config = dict(
    encoder_arch='mlp_mixer',
    model='contrastive image-text model',
    dataset='photos with spoken descriptions (Open Images, Localized Narratives)',
    train_examples=203450,
    image_size=64,
    crop_scale_min=0.5,
    horizontal_flip=True,
    tokenizer='word',
    vocab_size=4585,
    loss='softmax',
    embed_dim=128,
    encoder_norm='rmsnorm',
    encoder_norm_position='pre',
    encoder_activation='gelu_tanh',
    encoder_mlp_ratio=4,
    encoder_layer_scale_init=1.0,
    encoder_parallel_block=False,
    encoder_inner_norm=False,
    encoder_patch_size=[8, 8],
    encoder_conv_stem=True,
    encoder_layers=8,
    encoder_width=320,
    text_encoder_causal=True,
    text_encoder_width=256,
    text_encoder_layers=8,
    text_encoder_norm='layernorm',
    text_encoder_norm_position='pre',
    text_encoder_activation='gelu',
    text_encoder_mlp_ratio=3,
    text_encoder_head_dim=16,
    text_encoder_fused_qkv=True,
    text_encoder_bias='all',
    text_encoder_qk_norm=False,
    text_encoder_parallel_block=True,
    text_encoder_inner_norm=False,
    text_encoder_drop_path=0.1,
    text_encoder_positions='sincos',
    init='kaiming_normal',
    residual_init='zero_last',
    optimizer='muon',
    muon_scale='match_rms_adamw',
    learning_rate=0.0054,
    momentum=0.9,
    nesterov=True,
    orthogonalizer='newton_schulz_5',
    adamw_lr_other_params=0.002,
    max_steps=8300,
    batch_size=256,
    epochs=10.4,
    lr_schedule='cosine_restarts',
    final_lr_fraction=0,
    warmup_steps=410,
    weight_decay=0.03,
    adamw_weight_decay_other_params=0.05,
)
Rows from block 2 of the image encoder of a small contrastive image-text model, named by matrix and row number. Rows with one number belong to one neuron. Each number is 500 + 50 x the weight over its row's rms, rounded and kept within 0 to 999. All counts start at 0. Numbers have three digits each.
Before each neuron's rows are labels from the 100 images, of 14848, where the neuron reaches its highest value: "strongest on" is what is common among them. Only what is clearly more common there than usual is listed. The data: photos with spoken descriptions (Open Images, Localized Narratives). In brackets: how many of the 100.
# fc1: MLP up (encoder.blocks.2.mlp.fc1.weight, 1280x320), inputs 80-159
# fc2: MLP down (encoder.blocks.2.mlp.fc2.weight, 320x1280, transposed), outputs 80-159

strongest on: text has "white" (47); text has "black" (46)
fc1.737:517401545397585492521522494467477522494505519455471444469491506425426642537499429484474558523455581511540436396538575428499473450512575487432498475478527451451458559473474575479444507461440501566517653415554520521510368493473475469500606582
fc2.737:451460464554401579548496536564543550454528393505488535511519432577478477451522536542464460433464463454473547571486483471455501472448543447477501420517476494581521391478557319473466536580430457476438388512456546458543530433518450481480417444

strongest on: text has "building" (31)
fc1.153:479574533483486612596538507594418449425483480523536537555497484438542495435428499461455408587518496474502453525492493549516533436516519555541566446540493450462581518539428555505536379446515474453502487588544526526472559492536488531435588576
fc2.153:474479493491546445543568588547570561425468477587474466488531530526424478534534467470410607441530539556481475466526539463486532450487449430505464528419553547559498537485472496455475528571487567528579545490430509498534469423532448469497431554

strongest on: text has "building" (38); text has "windows" (25)
fc1.660:447504453501447478473481584486478510544485575557454496478444508464493561507446508574447447432476427537468371459468449508504521470482540474540478521492543464508605577445500505499480605463392506529478454508516506520462526452493365491445531529
fc2.660:472583534424487459450453487505525451476511508592480424499556532542559498481479454440447463527443376520508486579463556495465532504381459530547428522435616470588557541513539483586573577512463571427477503509482439472524488579512399584499534527

strongest on: text has "lights" (25)
fc1.110:520515585452500492531510576526456451493448514528596526469431471506577509471496563568591515493473462599497521487470489509531476472496535458441496438445542562459531588565534553351581595518565471492441578490505487523522459392474504523487521481
fc2.110:514434450511511457474497494486578436557485493529472516619425575596461427482501510454289521503425452538478460500467524564583509488449488493509516574508486534550446434517454459639478527485433472451512601483554487522521466544579455551465422495

strongest on: text has "lights" (26)
fc1.595:530501509492512500545485490479514458570523537556455468570473485590583607495441531458452567493463443535575435494494484514555467471473553511565485487417507561477470466498503561480550436452476389482502511458563439404516525464461537543511589479
fc2.595:542519477528535509552386556464501471502446508525540575439480461520453475458596564531523518482508481527491408476507510553568511544429454503610485499553492517479506448504430441563505494457468452544476550498417388467536420517472530458454566440

strongest on: text has "lights" (36)
fc1.556:527519484513471490477421570469528575549540466405529456451479483492500484574581482569507413426522490528434476545491444544511471577407374492440494474573500457500518451535427541474468495494580587466483595575546401537469478471529423548484488499
fc2.556:473518471477525529452506509399487529430564477456545547527442431474512561530513485486525520472502411498468518316482573490540459566566557453610432494455499506559435618421503548513511509587542404565431458438446568428558450471560482518424460513

strongest on: text has "lights" (25)
fc1.541:500428552517520561475594562550506430561494552504505434553518574501501565525471408444421530466436491461504552495431539483521492416468540553522433391525596542546575575520503548489605502494549441448451490452479432412538455436517463563485555554
fc2.541:521486511468474489585503549428502436509614454537520517484430523541449543481531553486529479512544502486488520488494516448570480615531499463568507510538565495584445452519471508492452597456453501511494394507523558361525453467496483491438533512

strongest on: text has "lights" (46)
fc1.265:542563421518481518482468482467614517535626556502522470544462561517515544545483531570473507453465458577597488525488538603464451518509484557513551530582472443494601574497452449454588434458507570520472517521465454460498449495498426557474489472
fc2.265:478551493504525500469492509393531457512531445438509568578504571505437498552435412426429516556457512528494499456490512483525436481457469425565535527424511533497441418500426629449433498435452449439477478499600499558473511543559528397423541571

strongest on: text has "white" (30)
fc1.748:467492510484476515544513453500463483453523433413512475515490530286519395520482464503432407539618679481507529503507472492588556494378505514476497489572485498520528544469469620484533536541412555521455456490569488545456582488484444500422457421
fc2.748:545510545450524512550500612448527437480520480415487485473481641500533462482483512468512602453512535529540607504539525574524422458555520559555536496500543506427575504509516452546499594399552534466468558447502600454447487454490552490500430399

strongest on: text has "sitting" (37)
fc1.108:540532525557462520444540456442537431579475495599516508465430513457443619545533491494497520471520576519484521525503482382522385539480506420532553475479436453441473497475514422549483464522560490520448492464438541496544578463478440543509581536
fc2.108:531471512607507561519429470546483470424487557471556491476487474556505530440480536481384493503454538533472501566420524487498433492464517550527498487508459506537552461571515528500498466430415528479536465493482544478545441513551464540504469559

strongest on: text has "sitting" (36); text has "table" (33); text has "woman" (28)
fc1.617:484416635495567458502447515532483540506529475484445418613529520461500479440554529532442591451522577452510478510562509490516512504527564415594523444426447469471468491530594503600497457442506459500441584482543520458476478517533515493512463506
fc2.617:530534519543466566590526579455438481481459468514473519535498529564439515601579500529420561524499478424543532503371485566470499509544493540619473510530456554548426574537549481453504524559547431492488505514498508507581449516494485479433518501