A small contrastive image-text model, trained from scratch.
Training: muon at rate 0.0054, 8300 steps, batches of 256.
Rows from block 5 of the image encoder, named by matrix and row number. Rows with one number belong to one neuron. Each number is 500 + 40 x the weight over its row's rms, rounded and kept within 0 to 999. All counts start at 0. Numbers have three digits each. After the name is the row's rms in percent of the matrix's.
# fc1: MLP up (encoder.blocks.5.mlp.fc1.weight, 1280x320), inputs 240-319
# fc2: MLP down (encoder.blocks.5.mlp.fc2.weight, 320x1280, transposed), outputs 240-319
fc1.59 105:489446483526484490451458529448423476443497472518547520450502560486470531520412551478530577462478455444566516471494489477503457466512556512537502533508522533518501549458530514511542499477509525532520514464472437465518427502470520442469517480
fc1.60 106:511503551579488531459530456458432501494532437459511479543528488553447511505509418560524461501498450450455491529524597446497428541410548447531554556522511449486526478495413428456526532594507474462565460484529483491529511495470497473419438503
fc1.61 084:538469528468503460560514537480503517502543563528428451550523529518544546585523458452532513504478562492531479573494492537396506476476446491473457551482536535471543550523525509438499556462514490488450527433514459558468514467509481473439494497
fc1.62 099:509517513501490511530519448515501519588485499513507587494554532424490521488514481516479529485477522502493579498501530528526468388456479428514561522532431566482420528434441505530459576492526497532481459531516417474436474509464490501462526522
fc1.63 127:503554528448519448525440466560476553521481474524471491514418584538545473522539434437518459572475465502490468573478528491485526518483500541499614501484536519432508548515499473460519503546521474493537491534573498518460559478416493493490548556
fc1.64 104:543443486440492461539513503573502446529531511519485544570515477475424556436512448581527551501498496536563471519530606515445546533510467497485468439461477493497518514525500452530449512543519539511505528549555504447533461496526554416447535483
fc1.65 098:552484521483489562492533509463451468470481480509537431531464430459477425522478487488464484500488495429539544562518561512453475477471532486483503550489488528505502536513474512436518521494538451529521466493537466497449444520550466466518508440
fc1.66 106:544444497512570536470514523458546547422563451509550512489413545541505417440456531483524540523565573511546509488519511469432481526502457467580468489430498509487558496466502428544520433435512516528487478510493498500479560541618484488510464549
fc1.67 095:509553465486494563605528509520526487474554474456433511516491516493566476493471569555474545551519460533528501464488504515551472484500462466498506536519448583542474397555490486558496482447529487534473538450503505543455541520569479467508496493
fc1.68 115:521491514489509531521563534463524442479554490422453472506554479472425418484508506440538541497510489500493508567543537494460530500446511521546563433505562594498549558527467523501490464507500520464519455499561520542462493432519530513497499478
fc1.69 111:473506497476488500526460496493441523471488530568558501552523467482516513520536566498453475525483505500418500501433475496493488497486476423515479478492533426551469529480533500565478417506515533474461543523460536534419515478473515530501451557
fc1.70 102:414516516507557442452501538512484554455577513482432502500512411474527425539532484447522605463479510524549548468511534459521451486496491553490464502596473488528546474465523439447506573500538545505518433475444527477537473529505534514438563506
fc1.71 092:491505456496503538474583506526497480513449443569527533542541492546531455478497462522470553508541458510493394528498493553535458524402460503447525519516502431588533575537550497449442501543539521501592556479438501562518472450555420507477541498
fc1.72 083:495471552507498429519522502519469478507561525430509518557520520503437458431477542494524456496496594541480568546486499474441504559530485449558506479410529543500559481532519557538445497529463453591458486463447480554520517470606511572472488497
fc1.73 128:494498549549473492506523554500552473475442510486452460497496555517487453501450519456444511501484483500591479490439526540427499498500545545472514546509495406530568474561530492512494460505552505449470472452543463487460479490524444431518500445
fc1.74 105:577387459452461516489539535515506498463472492460523519438543452528598469541505547493541509502500537533495574486577517472531532516569481505515483510476506532514518562518485461472522469497572507575533518482483453481471511474482533481448537492
fc1.75 094:496520560528484512435444524510503544438457447578499576506522495509476462579542498520424407551535451485554501525484471494573538497571472457478474506485475486503524502486455475534509471476577502539520452517519491477409468460540437462498533505
fc2.59 102:509472531521519498473451455532503452524505580513513487505536448477468574416535477502504593617466470542536508470539534452483542550457479467512528481629521438553519420529540583525495497540518432446554586500499504637476543494548516542482471432
fc2.60 105:539480478510508526432457500540372476476516509460470474497510508591536489612488544481531557539547469468527514576458432474508506471519481520481498540465540509465472515531531479554473478471514500466468434445487567518515511489565526597513451504
fc2.61 083:490491482491587503477444570530480495553506508605508557476538577433589494512496494497530524490566423544501527471443603480543445564517471456482529536495466484544456479536489466515511590423511492522426500427427537444528481506414430529495459514
fc2.62 101:490512500543491494507483556520466527449512528543552499524472570481490562618546527463511437520471490535518482574494520434566528486498521539475396528457488442480547580521521563465550546521458486524461507527515512420550497525502586557530502485
fc2.63 120:489443500534495482495515444513525529458464487505528543516489457511549459485410465494465534576377487506471418499436491512473515554491519453478493463570437522442470494473486491568437533430531485497465551489507462509478519482593521465524521515
fc2.64 100:487544541530553504495524474515472481492465538483417447483586496532478499536436548459504560520545486479521450529448553490489478566457588499470540438523473461491474527502489482372485572451512489436535532450407498494461498505547560555553486513
fc2.65 098:474457492429461501481543550482522553485457562488544480493521538534503512524453538504483547616435520529499469452493471494533456545555463515457498506525457493517578452475523480508544484487494476519465554427476514463515506483532463474464421566
fc2.66 101:442506561516490508553509498472483455566512445487560499546566494506496553536549471467441558522545466483539475493520567523488516485509558458500385530499601482484511487466508485480483573603519447503504442481556482496514495510487454490467421473
fc2.67 102:519527531477552498483475493483507498492532542535620557446521462509495538481493473423499467527508539524468502560554469516545463483469533534586415443452407535470433521521520595521506471548518516433584459516504483506560427503455545503520522501
fc2.68 116:559578517543459431552482446474504535477488547499466513539496531512554530475475520479490503454502567538484510499450493503602516482571489464515502500541482518583503511488469488484505528458540492546440490505505525512529444443514446573433459438
fc2.69 112:515533468479465607465540523459468485566512478466525502541501525525491523540481494468441568542511459527491529518480543491491491513484453556549476535412489509519484557433433462587501458446522540545516522459479467489505480504492470509505496540
fc2.70 101:453500466541478586511455502499553472504538508577501515522462495531461536456518519550553477489586535509436558506391518533487580485523525595570461599427479533485569505497538593486549460482516497637551501526487495570412498505425556508522487534
fc2.71 090:445540523461478618516490466477466607479535498508548414484501512449443541479402482453514532558427540452483508479375521460463468493446497508435432503508487596495439432539524479518511517458463518435471531471578507530428428428519523582455498494
fc2.72 084:530535442493555550480549529483592536491437485563493564436525537468490493512495522546493512490455549568439440481512470547512500565512461500545498498523451447492475545530495507585481550554508520422487527574510476510562519561514539504530503495
fc2.73 131:486516524472471532502542495493504517504409438501494511479496555453583492441522534468481545457487534523576500524475511465534505486454516446468538426474530543500519556422527566480476496456509519537533539493506468546533586503466445502487476543
fc2.74 110:548562471535478497448487440561493527508533414532492526556503490498418540488535502549491434526506537534487503543509550514500455507436537509457608503481605496586507412450440525611499447583517501462432538495535487474584493547470545561538477495
fc2.75 087:508526576502468496470510466446420560504542446448566402523493460473400505554452490514448454558500547531512583478512520444526546464435585505472468526495456513470484470541540517487464492527576497543493523514455499521420538451519482436478540454