config = dict(
    image_size=64,
    vocab_size=4585,
    encoder_arch='mlp_mixer',
    encoder_norm_position='pre',
    text_encoder_activation='gelu',
    text_encoder_head_dim=16,
    text_encoder_parallel_block=True,
    init='kaiming_normal',
    residual_init='zero_last',
    momentum=0.9,
    final_lr_fraction=0,
    adamw_weight_decay_other_params=0.05,
)
Rows from block 2 of the image encoder of a small contrastive image-text model, named by matrix and row number. Rows with one number belong to one neuron. Each number is 500 + 40 x the weight over its row's rms, rounded and kept within 0 to 999. All counts start at 0. Numbers have three digits each. After the name is the row's rms in percent of the matrix's.
After each neuron's rows are labels from the 100 images, of 14848, where the neuron reaches its highest value: "responds to" is what is common among them; "patch colour" is the nearest of a few named colours to the mean colour under the peak. Only what is clearly more common there than usual is listed. The data: photos with spoken descriptions (Open Images, Localized Narratives).
# fc1: MLP up (encoder.blocks.2.mlp.fc1.weight, 1280x320), inputs 240-319
# fc2: MLP down (encoder.blocks.2.mlp.fc2.weight, 320x1280, transposed), outputs 240-319

fc1.513 106:510548469511495487481546495465533488473444515481469500516562565471487549471366471501576439578550508499514451548468528518538543511473509378471491569441435442528520478537550525558491509544476482497546553518532485523489500557476513508463516503
fc2.513 114:494484487530482546470511466584439544458477511497529493550471502543481434513483513477462479544530457476522502490555543510479517523532505509508515544481465487463515585518497480454526514503477535471522477498449485558521467502535522494519553411
responds to: text has "plants"; text has "flowers"
patch colour: brown

fc1.500 065:522454541438410572463457457503576517476437549511516499486422439440477560502473454529522536377485469502475500520538541535559537475492564525467456440581512510518544521486593549525482535517474467494558501494509521524462504431453504492567442549
fc2.500 076:453487441540536483552580567476482490466553466494527476469462494556527461551438478475484521402598516462466552518540546508456515417486543527497490497441510485572501443489489495523485503507507527602581494541490517448527456525501468466460484458
responds to: text has "red"
patch colour: brown

fc1.541 088:524498497592554483481464468470524476493517505469561491505517552482448461516534500544501546498444482533481482506534510484531455543513478497525472465552480542436510499484474484465457509507547546541461532492544493445510438488603487452473562488
fc2.541 088:411525461482413460439511534523385521494496540463564520472486523456495509464488475493517510525618451496458482521493529548595496473597524504387482538490489505550525446518516462497450418536502447487496509524486396524548466550527491477521487539
responds to: text has "lights"
patch colour: black

fc1.230 088:543467532515536515510539523574496478479510481483480520483495586508542551493457488463522452515421531520538523520473490526516501501510534474485528440509561549452512506494466451579517499541490542513521494497507522501486461510445382491526563497
fc2.230 088:517501549475534499508531494502530522481473472560463444507520420480461517549542492457485493479461478508517579464528495465534527516407510485454510480410537550498498531521541528485536498463543475473500522483498527517551527588494501555450505525
responds to: text has "water"
patch colour: grey

fc1.556 093:518495394475469521468524456541498486521476441455498464530470480484482560495556521430468453508475439527503532561510555460441426445483434468482524522469518460436458465508481543558491526501450563386489449516506511512547474478518552545485532575
fc2.556 100:496502528489513512490545482555500516523544573467530464513578501509455466512504396583458508528505533578454552430545507502496468490482538467478459509480471491476483501525510460483495465502477520443471539521529490494467489520406552499474505486
responds to: text has "lights"
patch colour: black

fc1.265 092:429452448465484547500499475598489490426534597421526425536545559511544425522508491504499503474452477541486530504494559533473478513521472447468548519516495514478446484539581519489474473514491482469497484539586566548415531510513483595458514562
fc2.265 089:513483537548560496511527517440501510494498537502537515554458502513476503479520512618517584560493498511507536515487546492592518476517535515509557496492495445458532480522476468461467489533440522475560516493452553506485522550466524474551519514
responds to: text has "lights"
patch colour: black

fc1.155 095:503505477515532490505515575552454474485450556547453551461517497400449552491449538469520458516443507486514511509510495523534442479407440493455521467530527547559575495478474580502489541562502524508525509493546442573546476491489468503525479541
fc2.155 110:446486515516490518504474526501518447461509550460461492548543447494434530573443501544481460543495565499490464430500450497508504459452602524418535513465538559479488479473516482392485526556553464445540544506473464432531524508476533521544485455
responds to: text has "grass"
patch colour: pink

fc1.32 096:496490510461444427440537517494454498503504483534492518514468488557504486488425503496486500466452505474475441484552476484524428484456523514531472487495536497519463533525491501575413524514439528513573504514468504508442521496525514490547508539
fc2.32 097:492545456470461497481546556613446437468479507491499495488558524465532444500552490498542461452476510473527500519472511467491524501507544580556443534510523543461491473491474495449502498471500520546504500510414543509551479472482518511457481506
responds to: text has "text"
patch colour: pink

fc1.644 105:540491473499473528513505607501517498457477506498540559441502445517492506372514481493481503531535512525506490479520562485508455491534489482497481503480545560514586504474503552443547496485527503474437464538437445525543454574496489500457499579
fc2.644 100:526418553526547534487550418530545488423507460526545470536512487441511494504451498511547540567523500496491502499456474482530544482471495505457505452503511487521459494536500541459564497539469508533492569505537549554498489431410482445525493415
responds to: text has "flowers"
patch colour: pink

fc1.505 095:536458476456498516495501556518458464515504517498586543515463462520484518420533475544505480530467549559478449603486501526547515492540493519448565536479495491453494444591524527510421483585484506483529476493485512497484482483486488498485498550
fc2.505 101:497461508518475515496546491539558510537427527497598563456443541425503537476446443525532522452516482489443488515555416491490590468469503540547521507542553532442469534440465345483524533492486451533478511456484494525529474532486523530499532498
responds to: text has "lights"
patch colour: black

fc1.419 120:503497478475428481580475452506483499468525490537484528466511440490435565455505522495500459500480532506542470481543546542450505543502413552539524521564521520592472518508511561486502447560555464535476525464519438532483445444544601552481479458
fc2.419 124:526520454502527474510558501467452514528483502477505523441486512440593542482468530500577439492613482500521530525403484537520499544519480500506490426446488574435464561540451436525509503468556476470449440508529524465517585504535496443496531508
responds to: text has "grass"
patch colour: pink

fc1.494 094:480508528478524542504572448561519434558435536438449505535550531473548487484519592496471470502535524506423521514463515557502457442483484397507460419514528535547514532528444545490498543484478516492560550572537495472555474474467473549469527532
fc2.494 094:529512474468463551505426571477584486427469446519536495448499514458477524526462456566498512466519492469448491524545572510470466504526565442503553474512571526484505492462511511462503482445426450533471543432543549517557553492465501472501456466
responds to: text has "flowers"
patch colour: pink

fc1.626 100:520451493502508503556518453526512508437497469549530487504455521442488470481455579487481458526454526510459568502518477512490542569543546489551490406500530542535527499510512478518466532478529522459437506494474575450515506470534459525485549527
fc2.626 107:474480563565482527544554504534630540529502471518473495512512491498480447451532405499564498464503478450467495486574545485525470445478518417521466525497558462472434508543504530514562519488554522478462506567516580498511480533408416448607472528
responds to: text has "water"
patch colour: grey

fc1.110 096:494570519460482550458454537564522524462520512453526520472456476511494481430510441532453525563443531508530533458441565524487482507541462440532545492465485447503494535543548538457505439506461496501450445533531526512494485519446431499451471490
fc2.110 093:452474539467513505488522442446492450470455557512493509546499491479552561496456552539495446470551464493464459499468507467484466528441509476506537509555476526530476532494531417578494534447474490478554575441488512527551564530533497457500563527
responds to: text has "lights"
patch colour: grey

fc1.591 101:538416523435523479475517448576544551524488512461531512522483507538454455504567467516500440468537550451488500553551519457454502485493511560552493532532476437509485473520488532506473500536572500510551520481514482499536488453562503514427489503
fc2.591 101:502542556509491476480512523439557547527501439531490534479502537548489496513475541538441589465437456527479462494536512513455529584487446493576502585441524536492384546545422481544523526464545544477469525531491477485526540569520506485400515510
responds to: text has "text"
patch colour: pink; white

fc1.602 076:499540491556496418464569455491500458475446492459523599560541455459406460620489482549492492499487552541447591530494475510523489532510505556505470523429508457417491582431443469590514467562491491488505504513517528504489436470466497521516475521
fc2.602 080:536497489527522594514499507499513574550426519581475411465502466520525558527486526463503542506523430475522539517509513480484516495422466452462500561531515550561445570483450489522529441542508432513484483562519570546548504551470450439556475465
responds to: text has "sky"; text has "trees"; text has "buildings"
patch colour: cyan; white

fc1.173 124:510525502503438451468530446504519543432552527534554421519469437465532569490450456514504503453557508504518492534476530542560470488555470431486462424517564475488488427506412521476493517494516498489509481544452431430477511460527542490436520572
fc2.173 115:502528506603499510531531506466497536524467480474455549601448586496511468469493512475579504437489564497514545541507484513527528568470461458477531498478489524444555454444465504465504472519505552507499514424478459500491528478434483464542539456
responds to: text has "table"
patch colour: pink

fc1.74 098:514552465508536550563515469542583418585555493509557521471465500467483506516535505528474546506422451602536479542505530514494517563450485484485488512538535482476454516523486519469508422486502517421518529502510522512595530450546567447534568491
fc2.74 102:484438460486543503450466424563497455485519549477388458504484555555502491497566485554492430496491463526504510530469541431516451513527488534536459463472533513496429521508504529508567517503435496522555535466548533520488482517510512484524472454
responds to: text has "sky"; text has "people"; text has "buildings"; text has "road"
patch colour: grey

fc1.522 099:527504472466473463421430494457379528473527605507544506544516557471498423493442423538532383535532545538450489540507512523484538483496476474477478514474456516471544481510513543486496483558417451522474485460429492499538423460548486414474468472
fc2.522 103:401530475481523515432500438543518535465478543487502539486558541499417509494483530539468522470498606489457453485502512542491452504490552511485534484516490531527492470517480506446466500529478498499582454494490470559466419519459498445500560508
responds to: text has "water"
patch colour: grey

fc1.211 122:496483470511400532531441495489513494513525470463517470485472500468492558416568498511517559463475568504545540511475521465532570576485479462582475440555568480464510531449421436425407461425484518447471464527545476507466527469442489461464477558
fc2.211 120:457529462580524526487507476488430539501486510566427518499537495478547525452496452496486464456535528473451530457484484545475455527475471482424577480482429529411512527531502546441581439548531549505555422422492430492532550507406518561560541461
responds to: text has "table"
patch colour: pink

fc1.660 098:520580521554543497465370468498479485550531472470468518506500396455508534604493499532472535454485496444579529506493510469517507475459408489513495463455464524491487456528524580522500487436524482453436526569514453517547513461573498560496518574
fc2.660 099:530503500437486453524532527497436530480487573456529473535527466571512478462522541588503490484504514551598506501492484457541486520565551519559521561441407495503513517584489483448553511507397514510432439517436512522483464475478502508429452492
responds to: text has "building"; text has "windows"
patch colour: grey

fc1.560 120:477475551450472449495473505496545514480563524412513519468617581538491478539572490541523455485470471518526502472433545497495481459523476491541484552484477516543487516477512502501510465501529439458526452486453530478513426536515549476464478584
fc2.560 124:505521448581528529453592512533526476545468470535477469560512471456491510499503464551433522520602487482431467554559441556442557572519460468482455482483513464541535430451458620444477517586485498505511549460520515498461466403389483498552538541
responds to: text has "lights"
patch colour: black

fc1.100 119:496584527486438433479468432526507487497557471494491535483483506517471561488509500489531548441512506456488550494532552584467475446433480486514489476483453462572536515501507529491483501492539466434550512529495466476498423436559522486487457522
fc2.100 114:520480509464494572507506491544524530539485506567568499509505529458526528505481516544516452413511591466486532513458468499549474509526495498496492532536519617474437536508508473547478567545566603493454515497502446509478522510456476435511454481
responds to: text has "people"; text has "standing"; text has "group"
patch colour: grey

fc1.437 108:497540439491501505522484528492502499519466547538497466460545537510535520504450517436547500512483479522508489506529529441528479569542494518499461523468508529527500583511586556540466465476495541527435535429519462479491416408454519504503492529
fc2.437 114:504469466442468575516513535485542482447535469449433564482528570501522489521511474567547565523492519538379515529466515532520450485513532467554499503462502507507464539437501533518498435464542514474473457520459533543526572466485505525495608446
responds to: text has "table"
patch colour: brown

fc1.563 103:469451478479468511480464522533445392612480459579494509538546554511440464473491455481479576471482528473530518528504504510516540485455434470542389486539496468421519499545449481531555551465491474500505550488507510506511464479547480511502486494
fc2.563 103:500563444530481528527521445532547494500510548409471437475446499565562508458528531494524430494541533485509522472532464510515521514524474425451458527493464521485482595560523488542490460471554524452552482526478527502538518480501530476502470460
responds to: text has "trees"; text has "grass"
patch colour: pink

fc1.594 114:458544488468459525461574435471501486485500508434537550499545565572520439448570430536478577493533492559435416477528444526452615535518544530431469510459444468516506474485479494495472510504502519528553511483486435504505487475526472407481509553
fc2.594 112:562544569467546595524507525485540529506471458481495493483565457476476487468453607493514387516622557447555537558449551454499508448389486485545462488529502538518471461553560455493447544514539495433450533559470577492416406525483543421451450575
responds to: text has "trees"; text has "plants"
patch colour: grey